config.toml
encoder_norm = "layernorm"
encoder_positions = "relative_bias"
decoder_inner_norm = false
beta1 = 0.9
beta2 = 0.999
lr_schedule = "wsd_sqrt"
Rows from block 2 of the audio encoder of a small encoder-decoder audio transcriber, named by matrix and row number. Rows with one number belong to one neuron. Each number is 500 + 25 x the weight over its row's rms, rounded and kept within 0 to 999. All counts start at 0. Numbers have three digits each.
After each neuron's rows are labels from the 100 clips, of 14976, where the neuron reaches its highest value: "responds to" is what is common among them. Only what is clearly more common there than usual is listed. The data: read English sentences (LibriTTS-R). In brackets: how many of the 100, against the usual share in percent.
# fc1: first MLP up (encoder.blocks.2.ff1.fc1.weight, 1280x320), inputs 214-319
# fc2: first MLP down (encoder.blocks.2.ff1.fc2.weight, 320x1280, transposed), outputs 214-319

fc1.36:539526536479468459499508474491497467505501504479475510492513516544483443493507511531529479518502544550491483535479489472483521501488483511500522519509485482476499490473446529482502516535487511517465474479507530453483508482528498515559465533531513498485528533500505472505488546521525462497465507496498498479474520457526
fc2.36:534512481471499489511522481481503496516479500496478501468480549566483521501508493484483517520510512442470512517534486471539504507511519508551471486512536548520512502470479501464483479513473507480517574468477537519560498495486524505480473516528545537513508499559501517478474490525517509543505495517468502523527508473527
responds to: voice: male (74 vs 47.8)

fc1.85:468489493489509527461508534508512471486480525505504506487523485537521487523492479506501519453522491550484494511498459504500508527503445467559478467542507537537538497484477538482510521498498509515470490495486505487500530516497462495541489533487522463508546496501486468491485446500500478507474496475534520507506544521537
fc2.85:473478508528471507491503494508495544493519503500453522508544514471483571463499488516488461536529468547505558501498505503527531465434524508439509526479501509496533509527484503569498511502499505472486466509503491518493516511522488480465511488497485477504489458504534507494512518473547543474506509551503504488514535464489
responds to: the word "he" (47 vs 17.4)

fc1.441:502494512518507505498531534476522482477503470538525518501478454556509488516504526485492526480497505514508557493517509479523515496555494494560516530538545480537515544520499512518492491520489485488473502531523489471474498457500490513495473501539550505508503502496471520485511468507496504523451507480458457454485497478543
fc2.441:507491495519486528483476465544529497494472479471514481513490461487456515478440515527505523483485490508477490457545505487501470501504448494516533538484505489525494511526458501490484512467481513454527494544514504523441522536541534515497520523501507474492482424495478525512480490519536503492547469526490521529474493511501
responds to: the word "i" (47 vs 20.2)

fc1.389:531501465530468491535525539466495512507522495499474518500505527494501490493503484451484506480567437555518475480513514487506514538472494506542425564514508519491473459470477512488488453521484465485485477488503480530490512474501472463514494507493508493475534475500534492463504496529433532508478508440550532494498535481500
fc2.389:478499531523500508498504497533489562531522495501478493508511475534485552491486508488498502546527502467526510500518524536497490494503529514521466522486532490469515523513481534525449474463507525470523447515492512532505490487524472482439518485444552497489494446484545466514541468504493573494467510548470482514503574452494
responds to: the word "he" (56 vs 17.4); the word "his" (37 vs 9.9)

fc1.175:500524502499467481550489473496478449513532509488478499454528562462534504507464502506475487496503492542516485493505501498522513524484476488543496521509469509505543477467509543462505509516484433523518510476525473506475516524502491514508513510521507500504514540548468504466492505525473487479498514434490497506530498522527
fc2.175:550499463471528473462497453515530522487541497533491526506533491452513476497495481497498539475508503429496496519523506480491513535513543517476438478468501537467495493507522506468527478487553497490505457510493501554467532484494515537488504494476502491498512487521484520529503532569517524493511528511556512530492503491483
responds to: the word "more" (37 vs 2.5)

fc1.260:491517466486488489493537486488516469492534487525501489517481512500519488500493510521472495507499498515499449497491500473503520467550502505495478512494512475482495524490501480457498491546528479475509553517481525489495479478527518548544491479507466488526499515528533488471503511540484425476502489467447492485529480525490
fc2.260:523510499503511478519569497529504512493507493522535487506497484497501471475483497462450542504522482458511512493481517499486501507539532475488491489432453519455510515511510498454500479508550516472476516515488489513524499491499490543518477459431486466494482498545507512479535538559500509499464533475534521514469493504474
responds to: the word "him" (28 vs 6.4)

fc1.221:522516482519530450521544520475498509464512544511478494518511487478513469481450485541495453494513479549523465542507496501519488450494409526533496512490492521480505468476466497506499514526489489476494549490494540519557501544523496495535467493488521510531511502512473464487542516524506495516503485438504524475499498482544
fc2.221:498469515476509480493487490474514498470485524542527511486497525502515486508468462510543505544489467555532509519497458496523507470485460530476490498471528514466509515498480487473503454543437479486465503505497529489472515489458521480484496488506491520494488521562504450507458520511530455516481499515530494513478514505530
responds to: the word "of" (61 vs 24.7)

fc1.127:510509488552482508462526519494515503521537516489503486538492481477514501504502442502521523494491469525533525510483471484514491458520433509500494479514513495469519513451494498471495495518449513492499487507509504497473478537480515495530482532523500504503469518515501494510493499506474489518459462453485528504489542464507
fc2.127:506481499492478469531535500528451496518485493496502497515479539533479482490517553537532523538487506518478520533515495539482522531502527497496513477458520484492537513510549468507505499479488516499475504495513466532473476528528484505444504478478499537483487524471506537510505553503489487503506442504551485488533540492530
responds to: the word "of" (52 vs 24.7)

fc1.575:495513489494491492517471510523500472497515509520479533503478537500537490501483517459468513475519469506521484463504486474494487515495451536502506469542464460492515523480545533504535477541490445510473509469474553490473542519482498454515489516494516484492522484531531492517490464507464509435477489504480511490507498478522
fc2.575:511514506489473464478480503492552486509525488479463494536513492479560527461484513496524451511478506500502485497499537544513449494505490493479518489500553529470555508465504534482519504490494481484547492476516511467524506535485527515497514518507494463464519535505476515526450515496527474491459487523512474528487500509552
responds to: the word "he" (40 vs 17.4)

fc1.224:515488498473455458488522498484505467494474496492513524519457496523468451504502497445440498494479481533532490502509482477479515507502472495529487513529447517479492507509499464494495497551481541526500531475483563500497539530516497500534483498522465511492463519530501449479473537518494495555530481517490513496547484489510
fc2.224:555513543495515534494490516494480456466492506495531529513502541505476514462511556488544525515462502512526529514480471521516503480491488485479474479513498487487551534498495472511488511498503483490486513494500526497532468489480472528491466435554519526503491525534526481520469499474466478462491487519509487495520481510451
responds to: the word "the" (95 vs 49.2); voice: male (79 vs 47.8); the word "in" (41 vs 17.4); the word "on" (27 vs 6.8)

fc1.214:498490499534455490500521468474467465509471509551494495471504493466531470529502485450494470513526515515555493513463519441505515495513496519547511508500495495508505491505527514494522531541479521516488490489533516521468502501496513506524489515514555510512532556535446471436498467515496505509499494496535518462477499508552
fc2.214:504469479561459464511493491469502480476492470504524517549473532498469508482534508479511494485513524523499520516482456540506501501547525515497452475499523496481496512488484487508482492490494512488462467496551477483525496557513511498493547510511475521518527519565518478476499448492467468529528440532493506521475491488517
responds to: the word "more" (44 vs 2.5)

fc1.702:468493544505457451491511518456460493490530508516485479488495523504503478506489535485498443496473513501523496543467513491511539480481471484479497504525474543503483537458481548489515472538501533488518463494481522526480494473534524445521456505508489501487524501543529497501466529544534519435475519479546516489509485510500
fc2.702:496506505472475525525492545513531514494472519511498501492494460516523489516482510550483540498510539507466530538488515502480475478454505520450554479510450503511526506482524477487552476514478502491509498470475554523512487484518534497527507448433502524536518531501497511491502514490535490479488488535496473492556510469472
responds to: the word "your" (48 vs 3.5); the word "you" (35 vs 14.4)

fc1.381:502471534518479525483487524522518494477476525489530505506492476502509483501523433484526508512534493488539465509496541469495461490552480526545493451519488491474528508463505464490507523533438483535523482478497515504475526497487517534551476531483495541508505514472490485509480483495473501536502498482531505471545531469516
fc2.381:471539549539515552503501501530479517476510470451515479508473492503481508480484526482500514541521466523515540493529512507495490520482558528514490492444549494505515510492515478509489494458506529502443500498516504468502456496500492530444480476479461524504488501469498469522510513476452504530482499503507476459505544433505
responds to: the word "of" (77 vs 24.7)

fc1.728:518495537506529497454451519441511497458531482476518523484519505524489470520511453447491479496495540530530509502500509477481491511470490516486452538497540513494491514471530513496504495515491507490504476469485514471495529492469504538521493506475504489525493527519519473481496529514551541495515450494485478504535506526531
fc2.728:486453502529496523495483513515512468461513499509490502464498466482530510474473497516496539489533478445543504495510488475518511546501517517491498473508488474463509495475458554497511512516498465508477483515534473491501535527501479508518520512501536546522541521518470499550494442495494528507509528527474511516488519499502
responds to: the word "from" (30 vs 4)

fc1.463:484501527497490494453488501459522516466492487497491502509476478524569484499516487486490468462528456510549543516480499495492457502490498518468508497530519471523506550513519511491500473535476481478495484520514510472542552437489518490523499483551508545485507520497472480509512506492463501495504437493488493480564503478518
fc2.463:487523524474502482494475509460469480516530507539519510529509520535478470517499505502516523534518534487539524508531513507503464501527547505486482518501496480513522545510493506500507503484473547482489476492488472510510492503495514518511458463514485531530486535488524494505490491505475506516537430463472507540519508529510
responds to: the word "the" (87 vs 49.2)

fc1.544:510464501511503518479443505504528510516474525462470530506466499517524456497477514525512487479489505516522529496501504482529516461510461449502489521549506499539513520465520485461534521509489492495474481531522515486527569485518513505493444548518511487527505546535496516456503461496481472468490474498521516455516489522523
fc2.544:483509503538469475540479470481503467462471538487521497512501538526457477514470499529520548512490492541529498484472478488527472472501477517516496496524526478511472510452513505525505520519482476512470509494486503516491478491488536533480466482512487475492510512536479532479528510485476520471521488505498527530469511546506
responds to: the word "i" (43 vs 20.2)

fc1.660:543494526497498475483519495445504465453505456559505475480515523524509495530508474474535469474540465512502465496453493506533511506496481496535488528532507538455429506447480521502487539540481468507515500493537492486492532483494459504525503486512526537523533484518485507481503500537534476503514511491501468495527513512557
fc2.660:496527477489557488511510544463466464474541539489456538460490458536539477505490485499510478492521473500508495471492532513542515454515455497457492530497509486519486518515514508502511462511514549533480508502499490501532492530501538517508523519529455515516489526513479520471485457507496496460525469475512538517509445518470
responds to: voice: female (80 vs 52.2); the word "be" (38 vs 8)

fc1.716:510486492508474512507453488495514517491501496516491501478472554505512481499499495473530497446507479504524489562494509477535446501460476478527494472525524467502440508505507506511518514533485448523499499554488509455506509472504490480480498536525491501507503536525508472505455509451461444493483504471506513490547495455490
fc2.716:492526488499496511507500477498489463479511467487481494551480531518484538512526487469538523477532498460464464526502492546520525502528492487500477545513478498516504485529469519509479485510507508502504495532508472516485465482495470494452554471493528492486551471484564461556496494589541473480501535524544511475492527522513
responds to: the word "with" (28 vs 9)

fc1.744:517527501481504532520498507452471451482504476506505499539518525494479526500492484508554516505483494519473539515462485502475511527468493506488454477513519516462476514505461483486461503513493484487488544483502478511554509508507520454504498502545504491540508538501492501480473525500491521481494459502485486500498490506547
fc2.744:481527535517502502514530489484478504513501481494532464484501567496502476501501473488524463451480504447478517500515497496523471483514494507496555498522504485514482517498479525469489470474489474534503484498547501490530484462462514521479513517546530568531501475535468530516547477531518531518459538509517474498529498506532
responds to: the word "with" (26 vs 9)

fc1.675:479497469525494468464488476477529490511452517506476468513501513520522478472486503451519510485489470531515483496460459506509430495539468497496504468544505543516477454487507533490536553535522462492499526523469495510515477506522519496561513535486499503501497514531463439506495467518504439449505557488454501470500511497482
fc2.675:484497505494453513438501512469499482502525487472505476485496470525537483451483517478547486503453495492480507529474468487476461508515481483511565492506516500531532523516476492485522536492524484528522520537463531471520517508484531529483529517507515500529522532530500481506495532505486493522449484498490532540527482499516
responds to: the word "and" (69 vs 31.1)

fc1.23:474462490508474488520480500485539460492447491493507506480491508522511500505471527467494496478511528538529510508508491486484506477489478497524445514533450446497451479474520509525557500531497529474490517478492509502485508523534476484541458512504497535526523516562482476475453527501489492517535486512498522495523492477522
fc2.23:558538558474491514448537526484506506507489484529510472459502526535482498513491520497521519519489504496515526468511529517521513506459509489477486493520504528515545493463498531515498507549539487519492505464493522471476475492501513505530483464502484523500517516527527523491457485490473495539499511506499457501539494532476
responds to: the word "the" (89 vs 49.2); the word "in" (54 vs 17.4)

fc1.97:506477491523526491485553535505548489495496528504506532530499500533510507483463489498459510510508464522518438527533496492523458475547485534528479513529507465486523479455489568460470531523490511468492470476501534532513481478459509542511450508491530484519544518506522498503507505495475502511534507478507485529515522479525
fc2.97:486517483497529543466516517547477518463473522499452510511506524464492529531505484508523495484514463451538497480508516458531497491515484511530494498472527486499492503500475456497514520533485467531485477520504490493475501530527522444495554545491521535511507480513488504504497497508521557502518540502502488494463492507484
responds to: the word "she" (37 vs 8.3)

fc1.308:514508519492524515467475495469500512513523479531484494496501518482529473490487488495535523500522532516502500532506491452518470487477459489529501497539513485510471484504494513536512506528525481484527439542490509475494540477512471520485453533541502516490533500530509435475473499491508497467460522505463461501528478488491
fc2.308:506536527529498529495518537504499529522475474499466445517504530478482542543515504486524509488496525490469519516503508575513552551514519507517503532481493510546479478536463493542442485502528518495537492511497468502507488467505477478476502501473511484493536416443516482507484486524547508492445531502507500472489535489479
responds to: the word "that" (42 vs 13.7)

fc1.2:473509524492499505468495443437493505495512480480498502488491518474477519488510508494506448485507511506538445509524511496547462479517525515545496537497492497498468456503525524517498530533534471533489514507472497503505490512504536515542508523520469479459470521510507481501520483514464467519449503486521512478537517463524
fc2.2:503541533503485456527468466475531490490533473475496485542538511512457513464486565475459487490491512505488511532516482499475502549501538475499477518487528489454505546467557534514480521506526508475483524493499506495516464466465473537537509472503537478502452507496533526485520540481493507479504500494506496489520525499521
responds to: the word "his" (46 vs 9.9)

fc1.226:514532490499497482492457490492533473480487487493496532523485497557492470476522484457469501494479525513519481484472518470529508504531469475484515465541503549479530530490453518496532528537465485534509554448495531485517521511530494496527470506494514486511480512515497507459512465497505484483492462490490512505501416513502
fc2.226:500501505516493501523522513457486519500447525542498469478509490477516533523520458464521519481492462509511493493474501480505496479480488499513488567505492478536495514472520509510525467549502502513468491513489455510519486438520529474461517495517539510500479483478513531525498480471509522503490533486495525463514510526501
responds to: the word "you" (65 vs 14.4)

fc1.719:547552502517500510524463480436518488499486486517503519484506503500497484479455507489499490524490500524564510513509497461498509472460507476500519503524491466483469483515485501499502527517478494540505513483451505494510508492495497475522468476518484466512561579518511453471497529516496485473502496471508475466542464518521
fc2.719:474553495490523533504542462528486553526501468500502564553478475525473548537496506520516495537444494471481522486508494492511505488509506500473499500478440482494505479530480475495497504494505537499558505498467530468461497472507497497476515469498483517482482495521499476504495525516531497509481514520495462496518481517455
responds to: the word "the" (83 vs 49.2); the word "in" (43 vs 17.4)

fc1.295:510508502493446527478512491509521470529554516487497528488493495531527474483510460479530462478531458526530499520511504482531466475501491527492502505523512507498509505513474467514497505528405467495529510507469510539466518514485466493505492515512510501531471519467497457507490525514431450482469516502519480473518506465507
fc2.295:507512534531521531502537488505461504488510473477522499498468514508493480484501517481525526490518467502524495499513543511513499488520553523506496498497536472530521544502494489508472494494480515493441492509517476481487448477535463527452494484472494549463467498473519510550511522507474490508471484497516455440513532462482
responds to: the word "of" (77 vs 24.7)

fc1.627:548479501523515490465510509479497496464484514472470522485478532532491509527483483500532522470525468530512458518512510511559471458541491489533525521495492506461506495461497506486479490545455484514506501475507487518490525490480518490499475495486497515490497533497534516484526505465496502517507489504498497488539485511518
fc2.627:476483484486503537514470490534512542484500481492461486527498521466504539487538515516515499511481455494510478484543513498507482474481483478483548531508541548518516516494490505495478528468476494432468496501513501522480449493542511505480501526492488453514536491518472492506442503513504532480548496509496513535487531501475
responds to: the word "she" (75 vs 8.3)

fc1.408:488533481527487497484485557498506508512488502498457547508479517506521516530485492525511504495526468516536508483493481466514509507499483466529470507499501486494469496455470512507474518521480502537458514474482524511511492535482487481507428500512520517491537544495455513461531533500506518466540476482497548473528507505498
fc2.408:490534538526515477472506484466477473499484502459554529472502513485484494477520486485499498436415523477478514458492496492486487507505433476466529530521499500530489542458534472497545492530489524515534474478522495494509498471498475507506511466486504519511517488499500497488510478464521515476507499541465491466508488528524
responds to: voice: male (74 vs 47.8)

fc1.519:546488492512522543496489531492466488491501479504528515483504509553437481472496485503525465483503508523552461551531478497493501551490506520535487532500518500509500491483539513501489515543472482511529474534516527514502530499519465472501454493532496476507528506531514505482529522484474538509495471496477476465520476492508
fc2.519:480496540497491491476498465483466480472529513490479490491532523457462477516495544504532530522526549500532487496515493468497578551519517508477441579496504527486494447533502548460500524478466557462502522527513478511528466546447507549440492490478488477493493519506486469484516531503525485472497523538517509522496526496524
responds to: the word "with" (31 vs 9)

fc1.322:511504464508478510498465514464496487493543548493507483450501546511471477473530485508456485470501502515480473509478510505522515542506483496521488517501486532511568442467486502475507498538518440455523462514485487475463505492500485492513491502517491496476475535512511511463468469488550426477503502477521492492545466496509
fc2.322:477515520463494499517480484526538503514497493515469439467539565504506492515512437485515511475461438474490492469492518483528513489542528481517564495482514542476492493502471499492480467477450457440548453551499534558519503503467463480514526555549539495499483464521511472500487512504508501481478522497456502536458480486516
responds to: the word "would" (34 vs 3.7); the word "be" (25 vs 8)

fc1.673:522480460479519555509535558495491500497528508524503513483462545512499491467517497473475512477518511525547495536520484500511502522537485480502469493551482480529522484475511536475502506513489515542512551492487515503470532538523453496503475551513517498474495494538490504493510487500475507499487484468493515471532500490488
fc2.673:510479529479475450483523491492495485519472503523500502478531534507475514546483481487519538500506473558456518510465495520484500515499526463521533480489514544498457515456503522505485543553493499505498462564498457492563492423522527518541486506476481502501495514562469468523474488531443497507493520501483490502470506518523
responds to: voice: male (77 vs 47.8)

fc1.625:513526536503561485463485532507490499446492511480524483511511469493512505440496484502470485462504474489511508505490497456536475519490494450521503489495497475484471503505502514492502487525476495466506507472524526502510516518515475483530492504548448481549510522526484506504464505541472491460539531492477484470485438469481
fc2.625:435539537473514480505483491508499490523473491524510508533487507520464532596528538470472500502504477477491500455489547483502519512501548478544532504476504511504470471494490486507505534471539488507507517521562485467544516489507463503487495493497501506480483481480524465518526524525491511467501484519489502469437510544511
responds to: voice: female (85 vs 52.2); the word "you" (42 vs 14.4)

fc1.149:489446483528506475511492516475533460456521479521525486506502489524533492493520524471511493523483515545524467467488491502490545501542492515525459530503469523500521515486505476504542516540469507498485473498509502518505494472455539464553526477527467500521495534510512505471467526466503507435520462495478454489499490487499
fc2.149:487464462525496494468486463538509541518529535488465484496439525466494506480517496511490494546516506520475501512499460510538518478480472500523526478474529565518507480521521450548506514476516515497475525522517484534511523529504545502488506463476471477468487522507458494503507463496483497516506550512466533522508467496512
responds to: the word "i" (44 vs 20.2)

fc1.689:489534495480513491484551510495496501503504561524490558493479486519535489541489466480452495492530496555502516473514506462486498482487488488501474499522507530518464489462521534485470493521494509483512497476493528494485496513493455507493461516483524473487517513476490517524518508508494530494503513521473514479486527544512
fc2.689:479487497527523520534499486487518541508505480507492536519534497530471515535464470462466474522519497480479548477471529533512498484508500508480496537513501505515494481514466494495480464490506484477531481510536488504505459485494447488482541478462524513477506472483516476522558489469484521484493484533499495477480537551493
responds to: voice: female (93 vs 52.2)

fc1.545:508521515508550472539508521486516543500509480461482486488486479489500452499496458502504485450525488486505476512549483451491519505481489481501441516493561492502495487482532445494474507497494495510475487490494516499502542498528515453528500525508480495507509516523507497492529513504470528479497477506514566469561505438484
fc2.545:465533500527483489492514479498466542513494516477528515475516497520475488535491454533523525482476479501517492535490494483493494480514514525511499476543531479429516511506523505493437505523512531512523490457488471516463492473541503499535453481534520508532490523520492476483529490529521547510466478526526486476498486521518
responds to: voice: male (88 vs 47.8); the word "was" (38 vs 15.5)

fc1.193:515496521509479492498519547447522510544499510517493512434556507484488506535526469532510469504489546517558547506467525492503499490499465495524502528514496516455482524478474534481464528508501507500492526517503521536512476486497495466538403503488494491531496532485492496446501513475538504513491508532474517499506478516523
fc2.193:483467525535505522498462528476462502554490511496484507453548496459510488480519493513483462482497543493543501487508523521449489547510516460468467552470509539528485540471483472507519496498527502500474475475523470536538474505499476511459487514515502462520520468508480472479533538502514518505532493510513521489476497497515
responds to: the word "you" (36 vs 14.4)

fc1.80:524458500512454479513492496458522504474517488454493498509457476479497501483458511476533461496520502516533511500468486514525527488497508492514453518520484484485518468467513498474506514549501483485487494482486505488476528491510537500534495507527503503497499511529526481443476531438545487483522431437505483496521492495492
fc2.80:464490504577529471474523483494491525500507507475518489529540467488455514494468500524501492495513514491508457492541529490501523482516505519503483492510496503482506532529478508449504558521508492452506523520533430515500500558525507518505443439505499493499430535481513492530509519560511548483505519499539514463480544495480
responds to: the word "to" (80 vs 30.6)

fc1.21:523513505545487435517513498446478493478498545495438511543531505488503500482458481494512498502491510536525522514490499508493501476506468550487471526518504519495491496478511511479507495523536501521457504479488485525518521509497530465496497464528470535495498532515499515460494513500477554460464522435542507503503535457508
fc2.21:519498516499455528487491489522436497491505558519461462494498512490496504533479504540503494521551524463508512526523529499529494466473498482506508505502493502499489452546478524528517504499505499497483489469531483509473537494526461502491545512443518488494499466517491507511504514541535520464497496460503468475503537504524
responds to: the word "he" (48 vs 17.4); the word "his" (30 vs 9.9)

fc1.48:510532509499548498492532467473524461492534503507521501522489495505493526460523452501464515488513481494497431502492497496499512500552521429512480499487480488454536496450488505454500544509482472496507554505487524517510507486476513522554477509509444495533479526536521442495494525545500466473472489471505530496505480472487
fc2.48:484498466477524475506558495525493538485518464493521523468542500495468509476484494469482544511468498472468490500480515530449505466485542496516511480430513547505521482519539481491491490494549483524474541504470511498514504473499487481479504483483487470495503488561529489487537523533463537500481548504515516461476567522456
responds to: the word "him" (55 vs 6.4)

fc1.641:490494502495513514530470570459534478527505499516510478493510517531493503512503484504443553489488513531547523477504488468492497484526477493550527515524462500531452469489489552534502508513483459507484471480474513512515545474488480502528451498486463489491542508483552497477482511467495493490481518490429513496531486487507
fc2.641:514518475513504459477515512477510515483515532486529510500461507501462554468482519507517495497511518454515510506517497531545491500475473516505498490523502471524529467505491535512506474522508463447458521482488509451509501511484476491506476460474512489533534521510529535529488480502465532464513504446530514476497528490513
responds to: the word "the" (85 vs 49.2); the word "of" (50 vs 24.7)

fc1.150:504497491502507501470522458476519489500525490500550462500498503534477467481494485474498520503497467496518491480488512509534509487534529502536442488494503495494490499507497478475518523539508476483494511494467539510499485479487515518559502525525470504514463499526497444494543518536487457451476479466480540498499499508499
fc2.150:485496478497503517524565505466499510461499493485542556527497483513501478501494468488473524470456493488497465450476530503473461490516488466471488483496483507470487495468525479465536490518508491527496521502458513493495514456511518478549498479483503487505527503573509479496549479511491526490450460528506498506501510514491
responds to: the word "him" (68 vs 6.4)

fc1.597:519468489478517524491499498427494427471480505498503514495485520477532507474464481533503541467515516522481491533517508500531512479558464493516513494517469482511471461451503564496549516524496485509531540498500500517499514466456482516498455542530525488522523507528517491467479467499497509505469517487489492473492493495529
fc2.597:476470525522502530499482490515455494495527463440504504473489478505482480495474478518511540486476484551522509468533511481491502457540506501482516541461480503497519536571514496485453474496470506485514510524489441497555504513537511530484482463477505480511519515475493521514505561497495501492523506524475526546517494501527
responds to: voice: male (75 vs 47.8); the word "be" (51 vs 8)

fc1.204:518487546566519485469490485491524500508539495511496540507476506543498505471474518529486476508497498517530475507530485467538504453555459500515509529560515499533500508497494511470481482531468496491547475518515537450458521499511478556525470512546507506507522537505532481520464480545498509487491516489487480501526503470508
fc2.204:482488529497498495550512523531506493491524526533543519516486478496472517471463509521514515493478426528489510455516485486490523495445459459464490505492530524528482487506493501515514479498474487460500532508491524503505478512474506555527505477499499449519479479515519530451457482457531571466489507504467503555428475495499
responds to: the word "i" (46 vs 20.2)

fc1.184:496453500501512494471521544423531487501514490505512515500537507478489513540492491504530539492486488506534488529509498488518489474498472524492501522496526472453447523511549457437514505531511480554477486490456488520508500468468533518519496499495479530516543505502508492518487500509456460497452477459502514484531510506513
fc2.184:516468469503462524528485449516525467552503499455476532442491493480481546534487551535488519524499491493514503482487490500502484516476507525506531478504507521473550508488514500496531537534486507530505526456468575529501503509508477519535505482472544504496495495540485488496541486487482492566483450485520519491490507519455
responds to: the word "you" (46 vs 14.4)

fc1.30:511500508510501526521467476494509523459466501504552480499478511491504419500526495501471462503519503504507496484500436460505485513506527448513527507478526495497479448490508512536505513552510480531478492493452498512479520469526497511546518504529496529518540508529506494496450530480502473540447505495495431470507414459508
fc2.30:447513491483494514460508541518492531508475482517507517480516508506487514541500506521490496487498476443516490480475448504500511504479501492496522526524506505528463494482526495498469503497521510561522507464503504519472500434500479513451469511495513455530481440487535518491526493450521516479439540479517472466496521509466
responds to: the word "this" (34 vs 6.6)

fc1.339:526532480478465462485501491467489487486509495519476513559528512518536480498486502515515471494514455555512460560492489442494521519482484479537479503530545491470475498458530528477495486513504460483501509493500510484484520515531496523516480536507486513546527538515486499481514515489488502506532523479504500519480494484527
fc2.339:512509542465478481470475466467512450451479511543519503503507519506487479511503497494519484510464509503493513467460515449516488506530473562527516515506527506542460508486491478459420495543456504512514506515474470534463526468508549524508533535509512535517485502558535502485512524544489517521441425479452469497499511508521
responds to: the word "more" (35 vs 2.5)

fc1.454:548475454533509520495538533458500489529530494512505491487467526494488508556483486497460501466467517516507481493477451459520498478494471528514490523529482504498508451521500468462505495525505460523452473481504506478520504491483474481528485526511506513464514523533497511467514501461477521502534540484498465452547513487483
fc2.454:517453476516445502508500492485511445439458449519491507530478492526545465492494478463523496481486442524527497488558518504511515482472491492488464523534439506506495527476484516484496481532483541442468481511523485502528446528508510498519550535554526520501489495538463522481514515522491527460518463513482471472502504489528
responds to: the word "from" (64 vs 4)

fc1.546:499498484516473472499551500456539511487445519493508545533489480496465512483471497495542491508532509504530489525506492533520490467526506509487513493540520489479479490503531531470535516514529462502493486470499523528532521501506497481510455513492515485477505534529498522479491528525507467466469448436544508475515464504485
fc2.546:495501470527543531495514474540512514486484480454534520492559493479478552479500552489522473490547512455487470532523523512488515503502541513520512504480499509525490472509466541496487519470490447499514517503564425491499480508525484467458497506497533524490486465483524475494516516529505545485513502543559504492448530495500
responds to: the word "to" (64 vs 30.6)

fc1.131:535486505518505498498520496447483490471542519511513527491506478495543501515513444464493511516475528509509485466529499461515454504514511465560482537523504484493488487499489483468507549519459500573458502488458514465506519485474520503543478506514523527494521534494524485476499488492493521485475521508513501493543519474506
fc2.131:527493508556515464469500500468520507547522466469480486516537521534509465504523510513509515533444529485523510470520549487498486489500480496490468496518521484513483477511476480460524472497568494484484479513490476467482523537521521478554461509525473500530485504531500521487488541513537509488497510525473477509491484490472
responds to: the word "he" (42 vs 17.4)

fc1.65:515526515517493519501499530488502486514473499512471539507474546518509450504500519517505526502480507540508532504488498455507521490510487500502522453509448496484483506497499433515516515542517509551563533479453528472493479471489489456531499476522478499529510571545450519509496486516482495549501489516490499475532471498492
fc2.65:529525470480489503514541477484492506506498457522496567560519465507494517482486484498544487510466517519486500465487499526497502450484475496468470520540483532481543529511473505473536468486488517478544513489531539495497483510527497487521500461537476527500480500551459487517462524540522486506481473506495485498513466510478
responds to: the word "the" (87 vs 49.2); the word "in" (62 vs 17.4)

fc1.596:464501527498474494487475494497533473469500531492498542523481469491504469516480459513524480535530516528494516535500496453551476467547461506511517521507531496482507482485528487491563481539448499468504506505481554480494552504478489515467470544511521460517538489516514504480475507501522475496449501526494523468503485470517
fc2.596:468533541505515470445516485495498533541491534507475496484523504518485533551474525492518501483470508433501498511505503498507494470499562483505502516470495534526489480528466485518481457508520529491472471510498477505466458489520494485509523452495472515512491504484510457514483484525501501455466487520493513492485518474511
responds to: the word "your" (34 vs 3.5)

fc1.587:472491534519509492514506515496514477503489502482494510501450482488536523530491457460481433503501485523482516520456534472551515483529493502523509549521482491458462527499482506469498489550476519502533525486485530527481484500528502460524476504533483498519480474485504518462506509518531501489480488489496486447508477505496
fc2.587:492491522513480525460497513503515499541470511513466479491494494459495520476539491475497497503509516522470495487484543505464538517498567489547485538471505481547512513477477527529523498536484473480476492476492473526488455489491461543460498475481522515483512455491488534472497510539535497483494495471487449427486536478496
responds to: the word "you" (51 vs 14.4)